A small image classifier, trained from scratch.
Model: arch resmlp, patch size [4, 4].
Training: normuon at rate 0.0015, 12000 steps, batches of 64, held-out accuracy 98%.
Data: 42238 training examples, 18.2 epochs.
Rows from block 9 of a small image classifier, named by matrix and row number. Rows with one number belong to one neuron. Each number is 500 + 25 x the weight over its row's rms, rounded and kept within 0 to 999. All counts start at 0. Numbers have three digits each.
Before each neuron's rows are labels from the 100 images, of 14976, where the neuron reaches its highest value: "responds to" is what is common among them. Only what is clearly more common there than usual is listed. The data: capsule endoscopy frames (Kvasir-Capsule). In brackets: how many of the 100.
# fc1: MLP up (model.blocks.9.mlp.fc1.weight, 1536x384), inputs 288-383
# fc2: MLP down (model.blocks.9.mlp.fc2.weight, 384x1536, transposed), outputs 288-383

responds to: finding: pylorus (35)
fc1.515:516500508519511509500520498487469468469507533510453555475534470489491523494482504519507486513504501534486519488472458496467510515519492512533541523550465490545534494484534502514483500505468590479435548529509540476472457502491490484509522486501491517486543497471491503494540501566472487490
fc2.515:494502465468469482513467481483523546493489463486537444508470510504471462537487493493503521518514532465510502520540546509513460492481491492501462476454526537456477500512458488506503495498542459502563457486518477501502514498471495551504490479519517509488449511469503488495482475475484517517

responds to: finding: ulcer (97)
fc1.401:452476524560499498524496514482499516518491498540470523461520527491507497497526499499475478523495542517469512472484500498529516475462525493490432472514488485522477463524526501498538502501508507526498530483509471515545488490457479494494489486488491507472487494543508475499501508503527533483
fc2.401:478497467536558511497505492502494500473502519561512502489485512523475483498484505497499506481540535526526493478503539502468448495516521489474482484522509505485509475503483495552485470492503485473522479518524523524469465486514555528511506542511475490478494522477531470451489506466522495518

responds to: finding: ulcer (31)
fc1.185:461485479491490509509491505485503457495493486479498525535479517490522470489501515524467456510441520480476462484533476497531581516488475520496516540467546469531480461514464487507462469501472498540503512531484544537473528527518496520535482480513489519473522518461513544546476544497477475565
fc2.185:516505532519529499495513506495512521504459521526519508456549504504476532532446478470511526476493467516504537460477508485514424538495488494492509457478479538467520527494506497500563520511552495528526474509516445520482502470484504485470494491539532483497467460530454483470455489520501516509

responds to: finding: reduced mucosal view (25)
fc1.318:476520527509442497493504520495491501496519480499481498486499472519517475538543472449510486521453535466522500499492508483443544518537516498510487492481463523472522484494494498515513501527541540507505533475441519477460517462529495530481478517477492470509485536490492505491436461495447517456
fc2.318:460522476462500490496506519518496555520517489472475470505452495469524518504473462531493485502539482507470501524512492491526506500495537536483500515499527473488466473546532463505497502486480484494474482539539497521530487514486488463516480445521510511528547460533501534513512523510480482498

responds to: finding: reduced mucosal view (76)
fc1.642:503540541512510487485520512499474503495546468541517431527475497546492495490534471479514544488519466465467512479479494473444501515425460490469525526496486524519486475485489523492458531500505518538523536538467517498482481552492532492518548440502529528478457518503500545475513468475520473499
fc2.642:499481477509474505512506510491530477493502495501473558472485522479497511503514541488480466507512507544500552500518517467529492508521449508517548534516476493506572494492518458518479545523520507489482498475528473470517478498505529508516470491475473472484481455475516490530506477488495505519

responds to: finding: erosion (40)
fc1.195:484492492510512491499521521479488444497493514485526457491478475524518510483487504512494463530464500483515523506494436485505500529518455515482490488437503477502502512470523459506523530521505503518504480502526465527460510538474512484467514507494510462455497501496518515465511493499484487512
fc2.195:462520484452488505506537491507501552440496512475525527492555535519499494490497478563483485488471508479494505466551528509466509461500458505482554465491475471530509462517499549488496514489530518488499480520500510500512512543517497497466514475532502539505514494488481481474487500541491497517

responds to: finding: blood fresh (53); finding: ileocecal valve (38)
fc1.279:483540512456461511496547478468493491473513515518473531489516497496511434479517446512484463477470542447496515501499529497477537482511487500511500496497497512492485541465529515486480509519498491457487444487486511506522494507528472533470532538501487459501519500535472458527529520507487490555
fc2.279:486485519524531491506464539533492455499497469470501494510492514518491533521506518486496535488516460532543498490484516528543474507518482481503542507502489499481516449527486463503498523457494475544549547504517483512479504476484481497536493457533527563517530491461534511477485462530498501475

responds to: finding: blood fresh (28)
fc1.365:476483482440477532470541502471548504497491538514528492511553543524498509544468522555465485495485463522506486470505518485517459504514517516486494479463490467504452468505487543530492510473462458473479540527499518497499512529495516505419488474510489501506527506495544510509523507482509503494
fc2.365:498549515521481477515509480498504547482563502526533489523475533509470533497510517465486487472466556530499474526485491553520488476526492427513520509491496475523516490525525498514505461492547497496500447493492461486513494500440538527563488534481468539487515482501484481478475495462462504493

responds to: finding: lymphangiectasia (25)
fc1.737:464492519473489510533504469489505505510453494553501504498538517498510466502498519485477504541495504521509422528500549492477518487506502488508531505536484514513482509506482453495483493496501432497471483507491540496518506508472514473508497524515530446460525511467510510530512513507515541496
fc2.737:536497476511489487456492505498493501495535532502507517453458509539493525532516515476545505435530479488480569504521518502509494476494507510510452487458516476483531509465504544518506498496502602510496510496478468507498522494529469505493488499488457492484465489517479495513514497497511434488

responds to: finding: lymphangiectasia (34)
fc1.394:410497470504510488484555472484525565534502502499505522476517534525461478518456508479499494523536500508462462455489510463558500464520524520520488500479543440486470492571504534493511487490529476548490488476523517535487496460477491502489538520496516538492545483503483526485483529522531503476
fc2.394:489521527520480503442491493536510496464524488451504469487488506429524489483516508504551541473517537493473497534492484520509501502484517478481485472507475499511494506461516511528488508484507551528485516479482519516536487516521500501537527525493522500512465490527489523466470504483489487504

responds to: finding: reduced mucosal view (32); finding: ileocecal valve (25)
fc1.588:532477512475507510503489529497521508449453486489526541458543491535521525477544493458490504495432488491470492500524554506498498499468540401538535485466463506507496479542482504487512496499542479508470499510520528519464515505504556502490510547514513440501495520529525481527487498472514486454
fc2.588:500520466546514495500502493490510484553496476483481474520469530483529525492482499505532538466560553471535494485484510542521522443519489516498528515509489507491525479448520482526488524508447510499528496479496513521508487484516495530511461434438513506530495484463490512471543515502469487517

responds to: finding: angiectasia (26)
fc1.601:505438537460502523466557511512500508485510507520506476459486507536490521533474498488468491518462489499505520502460499494546484488482467517540507496520503483505492472493488539496516524484494454493510498479485473507511531562503529507474503520487501451532509476505487497508531496446525483507
fc2.601:464531514542475523490480474516495505512462461538527514511495489461473453472498486468532502516512516550487495533518476488481517474525508486512453501469514533525518458516489510463438511495493512554486500549521505520533463488490532513535444484505530514528500484552543516530480502472496466490

responds to: finding: ulcer (59)
fc1.209:436532466486444524513500459459478481498503497545496513461517561522513514511483515481483465486499495505548478525489499521489524558507508542493459514496471505465453499518479495490465479475497488529475494499487484550497557542497502483493519522529515471492516533504520503535490518451445487571
fc2.209:520528514533522485508534524517484491481487517470561502499514510497516477486491475473463476475496487516524521469508490503502488478491458455498533504453525512488469493488517489541562518479538504497498506533487486487480454464547490480550429529494504517504489502507466470483528495488529512495

responds to: finding: blood fresh (40)
fc1.391:496482557466532514442500499501476475567476538479503483500501486515487510490494545520492523485491498458473489486482500505512515499505454541543502498458529442536491472468480517525497485475534499470463497517466496542519507490497488472519465478497511460511474527505528518466476475509483526498
fc2.391:477522484526479509544504489512527474507526478507482482515507500504527503499460456467514502499525475521521478507496456528463535513533515485480503509506453531505520501540515519515488477518494448523497470486547465503539551474540528500515471510514488515523523502503471506496522483505484482492

responds to: finding: reduced mucosal view (50)
fc1.336:501505475498466498467543480539476486540534467541499488446523490579469485500511520518482509517485483471490500539488500468490494468464504542495501486513486515492508501508508520513498563505498509505504506448512485466522546531494525517495518488503489538561481511459491498523517473473474487483
fc2.336:525510468482553511508478508496522513467483496458529508548498476468509504497511517489530529513496524552500473466470484527524499556525505500500520525473490511554482514497453446511476436493520454520504502556518476480475462475512486442506505522469525523439508468504488501510471512494553488505

responds to: finding: reduced mucosal view (35)
fc1.693:512493479468464504521491501500524488463494539475511477447523506499483446476509494504490494485481503539524506458485512536531550505553503468506516470462475562528504477533500520490542488521478466489513476462477494484475505468537526496490470529522490490524510502515474515518477494550469494449
fc2.693:526485515511517512530480485481494504512513481530524481527483485526536519498469467515511527484505525455472522522507492516521496477478469531503506500493499415463486516523495454498496560500478473542524480510483518469516478509526493549492480487491494502524493509476483513436527499492468518516

responds to: finding: foreign body (32)
fc1.518:522469529517456499465499508452503470553489436481495506477492506488505498496455490486506505479438518476489486469548509464515520506508539496508461479516490527485449487489506527525519535496482476526538508476503531472479477503484445509497525525478505551530462499500533503467520513490518471501
fc2.518:560536453437501489480473496517496509514533534496482484508513497516488551550493504452533527511492478513512515528452514526500464489489475517501525498498494460531500521526515483494513475517492530457512492513499477508500489467471501484523478444502483457474496482484476536490485437510504492491

responds to: finding: ileocecal valve (90)
fc1.680:443484489499522482483497500484535511511489533501511468493526539488475519476514565455525515491476486525484512500508502476495550480510517496517486463528520481490456493506536493495516453510452472496481487517508506474474511496494511463478545540493494502533445496581505483495449530475478507514
fc2.680:522475524508479516518551470518481487467526497468578516506528519518462483482485544545470487507538487489487442515516511486468513500459524495525511498488504497528515493510483506496507475483490497489550502472555513475539502527504492500499514497505483504465496522529516502480488476525474464515

responds to: finding: blood fresh (25)
fc1.191:505514485479518466492512506450499461523499472477527514534507477517524469496483495507485521517476516477457511481538536497483540506526489533506494536497536467509504530494463516481485488518501530502500535536516528506479516541503453513508471518541468475489505496484461481519497511542490483536
fc2.191:498494481515490536482479545491502516466479526491535513497495517472495509527524484495540515462520512511522468496479463506500471462495465455466513504511476542464527504521500464488494490501510442521523506443502506489454479461485521489485516455522502526455532515501518498499454532437503492512

responds to: finding: pylorus (43)
fc1.603:488486474513504480500514470520512471495527497508490497517475517522447520534516534494476492560507460508514518499508516502509479475526490479477509512485478487474474505510465530535465518510562532484444484456535472482523508509446512490555540481507535445508483569523520463514510578509521529534
fc2.603:507538493489478484512490555534501508457507474453519481503505487495513456542457463464456490497525530529513464535528490524497511510486544499492481492486516532464537476473481481479528492459483463520522508514474485486533494513469475511484445514478485556464504476484495530494497490446458454519

responds to: finding: reduced mucosal view (58)
fc1.563:568481492457493538490530473497513470510485447493514494531512501537502500495547462540509554494476535534488536486479491497463513540548503484488535526500497538500491483524489455550501450477515451518463464484515486472571491493525531567530516498550509488506474535547508492494531440516521505491
fc2.563:508516503501492491534503520493511486528509512504484504499470512476500508455490543510480542517454510548468503534487471509464517503500489522487466520476526483505493503433482455470489537517507549455484553487459499485500493519528505477505478534533514511501500483504547523482435512506485525520

responds to: finding: lymphangiectasia (29)
fc1.248:482501506498504505496500448436541501539511526492482529466509477501507492484511526466490489457468511519477458507512530506488474543478501505497449501458512530519481523502515565465481504524519528499475427498496477525504478512446509462494519495527495495454556525479512520492511492486504502517
fc2.248:489506470558495489519532496509477513496477457469504465532507504543490527530458536520527482470540483488547492426496499467497491416481495504511522525460465476498518485505487501521485472484525477519505533536499503475503490439511481518486488491494523508575518479473484481513548506465524490460

responds to: finding: ulcer (38)
fc1.503:487519446490530553529487499483498446507506491501497512472516463486514549498445511494540498517448498535474477510519511489506507538504439472538519460489431466522502458504499485491512507486510484500539454513530516498483516521517540502490505519505535470479520505487482500457476488483498488514
fc2.503:494462524542492477491496519469509477508450480500513496502467496516518521511514521503486465479533497470535479492469503461473485511512507480501492498509515477530522524485515519487470504488499522505474491515477473509487515458475487506491482483517493533516478503499514452531561532522486533497

responds to: finding: blood fresh (58); finding: reduced mucosal view (34)
fc1.585:499561493451544488501494481460482490545550491505520452479525540524504472504490541468516564499495527493502483475491510485491468480499521502494482478525537512504505510485496499476508488531519506493504483505486523484527486498536503482490501535502483492531520524521489483547488498510484496511
fc2.585:477475532566455511471493509525525485443509520447457511469492488527489527499535461537493454502528517511508515520500491489514509550517472480520496488495508510512494432497498501491509456472546542512512491470529506519503530506494518487516526460475499480472452518525509495461468540478503514482

responds to: finding: blood fresh (45)
fc1.752:471489477484502483475509448509503496533517514502507442511527491507492528496482459496519535536490524460471518538497495493527516477484483460524554523492466528487529495491513507520563532489484456482515489526503537519483456499506488509496526456478459438493478465517482515517486488505497483502
fc2.752:492503491497501506505465487508492479498545496521512475511461488511495501483484522517456517522506505560518503454538512533450468495545529506516491491487541500482483530528438533522452497467495484495472525494509474476517546497513494484529438485513529536495490537500497507452516494478487491500

responds to: finding: ulcer (30)
fc1.452:546533487477527481508507441555506517495503545461534498499506466480495496530464442546489489521512473533482524454510461473476500486507503538529558540494494468525469490494504505496531511459487462519514534502493501508510480494549496465526527483511456474477467512503507534528488539467481461529
fc2.452:472462492536472533490488518474495468494522506500479525501542497528541533466529567493528502441493533458534511519517534508496480470494531474512454486473488459530517524481485489483484496507528528475493480512497501512452506483479490518495465448510502516508485559509531490468528475505491498480

responds to: finding: reduced mucosal view (82)
fc1.327:484501531462528507502504517471497505528500467514491518506501504482474499487498489509487478511515486511466479530495507481511474465516500483526512489476530463496509475509528518463464518512443484528475530497530504505502539524498476503490512508496499487501506507537509549491495534507475548506
fc2.327:515480514530520529491514486506479516495482485528498547476468464494540535528488492468499511493496488487461500487471490501465507510482491558494521489486478489516512502497474460522571507498524551496524461524531496485455443506496529476474485516535525513513468504480521500498479493464488470497

responds to: finding: ulcer (39); finding: ileocecal valve (32)
fc1.218:490458527454494515445493482478558483521489539512493524529525516475505514530489470515489490499510454495462503453484523499506481485521529513528513491480463481477512470525481526512498506504481497502485517497528524468478533472489479507448497479503535507511535490482527506457521501516510491466
fc2.218:523546496579506498524522494497462534504519466496509470501534488512505517491510527505506488494460481527512478530478466520461500502480477526510475470529471490524466544522512464490538498485534517508494423513474489517515502532500515519532491503530481523518509520510501507517491469499508513519

responds to: finding: blood fresh (38)
fc1.545:513532499520505523536466537519498509485513530489478470484534453512489491497554500524509473484525507536488494476505508555485529525491469515527490493504512499495527450550512495517469506511516528506484490514528520459488463523495558452550466465544474528520493541513557483506516458529494453502
fc2.545:477474497486508474476497517488533502499482484538509489473488472485486488534503486492485534500530441481507490492464483450530466517467479477479522510528495560506468470470485519531483454475495545486508501490519495530488525461525499452487496488500544469501461499481475503470474526495477529460

responds to: finding: pylorus (40)
fc1.569:491496472487477529508510495511513505516480535479504529496499491518502522498523480523521526477532468496455484467505470482511496536451497517522521498519486520486466489497501482455483489521510517467498505512482503464461483495474532472542505480505462503500493547467490470492551474551448508444
fc2.569:503491505456501482473509484497531558463475507455519462482532504472481490503517525557476472485464520549512528515528532496508463496502531454487479466472519546499495487512476504520486505494512516533466477504502501513447522468526487495476528527542514560493522491525494473463481512518491507547

responds to: finding: blood fresh (46); finding: ileocecal valve (37)
fc1.252:493502489478499501505521487511513505515479508530494480488541494519481508498518446499492508502516483461469510487482551528470542535522530503498496497508470497487438490534475510492529473480506471523476500510479496529513495454510479520505544471536511470543510501540474502497542451535492513552
fc2.252:525495531542519515503495511504470459497555497517480452502491483502499530551485517531463488477534530571533476521518528504521484525464472513501505515535502502518460522491493497475471519497539529494509453451475495518519458499480464477495477475478525523491487517475523529465491500534473483484

responds to: finding: reduced mucosal view (51)
fc1.662:501530430486533530488510536496484468525538520481460487471459477491486534538449510531473533515519491493483515481481511538492538496498535527513521483481511519479520510474478485521528537500517493481520473484533507463477531477486502499505508456559499470508510498502479505567518514499571494508
fc2.662:481506505526469476545483465497521514530468546497492465515513483519504537491533474502494492451485488460531503513474451501478476505557499509479507477494482482497496537516524475473473476522546456482446513482522483510497459483493512481495506506486491488477510461545573520464496505515468551494

responds to: finding: angiectasia (57)
fc1.390:546513523530493503533521497489491501496487507508536501525485517498471511488534480491462489532481493548507545502518488507491547546546496472504415509503512513493490516504484443503514480488506495467532502458546507490575488538494519498532468466495531519515535509500504508490511462514474514472
fc2.390:489502502489506543526470485507481449508491543537524545486529486522496518519500469451491521522539475516516527551477464528473508499522463498476459506492511516493521466513500509458536486524479463453518509490504513503495462497528499452539487551513537536487505486529538507519471456493495478520

responds to: finding: lymphangiectasia (39)
fc1.112:505492482509497536467533529485488559517533507489508519490478527508480469497473489503546477500532553476486513469514496491544498458526514490523453456476487483473490520545553504498543509534528530547496459534537451502491484461502501532465543552503528522482484486479450524513484523520506481489
fc2.112:499475503505477462500533521522478520474530512530474517511450479462478524523495514510481511464506503478501565451510514485559462489477568492503495465526496487512484479564480531497472471454527543539492512448469533510508511469465523496506541495520514445474523490518511472505528484494514470495

responds to: finding: ileocecal valve (69)
fc1.559:472542532502497481537458481473529532507511464508496452553485493470501493506512451479462534508464465522430546482527524561533522499499496491455499502495500487510509526530472532473501511494478515490510500491477538485471467490497460474496536488483476521496524513481493482490537485488482515491
fc2.559:530483498465475488480506468506462490498466507470489522446528492537472477478494526533498531464553517491491501528496522481453488511511482484570526513513517538481508488496500521513480484496550481487459543514500524475483504470463535501462524502487471508515528525519478524492480511486549473484

responds to: finding: foreign body (25)
fc1.403:500509489512506512507485533528480494502542505520473533494499482493478491492490492497496484524496519525461473531502514521587541537516507533508499471535514488547501522501509488502506529474492469483491497520515487472469564496527441494500474476528547513534513499490486489509481526502496482487
fc2.403:530484469502487521485482551471539483538528424489481489505468470505468509530501498529554494466511490499503484515522484477499493498507513477516531512462553469484468476544519498524459505501476497512486536513528517536500448496494572480504528492478527493475518506494501536487514460506531510515

responds to: finding: blood fresh (27)
fc1.261:505450461494464513490524448499505480509518481498535502496527489518500528497504513522521516486509469522534526472446477524503466513504497476591508503467500464500477547462528501486497523452544461476510521520497481527474502486520523503484495445517474514480536533474531468514483520484511506503
fc2.261:485547501520510522511478530470481513478498509512466470490482503498510504488500491519498471509500487510518513492520513515532522490482514501428492462478537541496488476513513491510471468499514545524497497492576483515522491516505518467541496532500495499481464466519517513466495479481546508538

responds to: finding: pylorus (45)
fc1.307:478500497500503527525494450485500502510527511510506501478481512495556470451490533452519502493473527464510478515500507530520476484520502501466514491453468498516472517516523434504481518491489512501483498474494505475488513439559512500549483483494530533507564524511482482468470502514497525506
fc2.307:516514453497502448511523479491471551495502468436549498502510466486512505556484510491469497484477522469554470505471449475468502544479517479527530488503495465500508484432488480491468524471561492508497505526492538518517502481478488493529531487494502532509444471469484533479495473496478504505

responds to: finding: reduced mucosal view (27)
fc1.650:507502480511492482513468509518522520501514485529492508458519493515539508500517481492494505487504492470526482502535508511550506551537500523509507493495496472491487498481492486506501526497517498472543518532469548531524456502528466500533478493497540519446465486537503543459510490451517461521
fc2.650:490512516498475514481504506473504497492539480465514486515459512495453499498457494498521484482497497543509512495504465490473489453463466499520517505507477521488517469525506479488461505477510488536491498503495504492517502505488512473521483460508509474541535505473506475515521429517475530521

responds to: finding: reduced mucosal view (34)
fc1.671:530489536489517532497505517536511506499478483449479518480536534536531514475532471508475514547506490515477486497477531508511491478480498483510488505479465492532475502496504480513471500498502513499517491503483507501487509517477540486504493513495481461493486531501517511481490532500505489512
fc2.671:513547495510493474509540547488478511499529509507516504522462468478483500542470504470473506444511501505538505506521497483525505543582518476496493498509519541486485488458538506531513477514527476506486544434522486499497494480474475513484507429516508515523521465460502484533516512476514521502

responds to: finding: erosion (27)
fc1.210:469474497499515505523578497516471464503490494488511466481476507486500494478539556496494458493485477490499516490503485473497534496490482505527495472495523506507535474528483472496553502507467491521521473496515484502487502519515494518487516529497497521494471529512533499470457524516482494489
fc2.210:533568505485516505485545520484505473504504506440492525519511508496499517512455474475520456478471559515510493511550515459497489494483483482539518496478502514525529491483522529479481502517524524513495477503476528494495482503477501491488480473525518506528516501485490488466504460491502474490

responds to: finding: pylorus (88)
fc1.228:511532513488538524457516463559519490497525514473470512444469451486484517509472481507481547521501542526459503519470456475543546489476496518512509523528495513461503480507560509487498514475508510516492514462474540463523490458527530529476518493483501470448504480496472514497514538515469480529
fc2.228:504494463528456495527471481500513521491496455508529495538497533510485487516513521507540519478508505491567505464500538508485485524495516496503483478504511470488475504501460506473468489469481476515506470506464455475508513478455522527488549520513568492546479530486522461492490464514523508476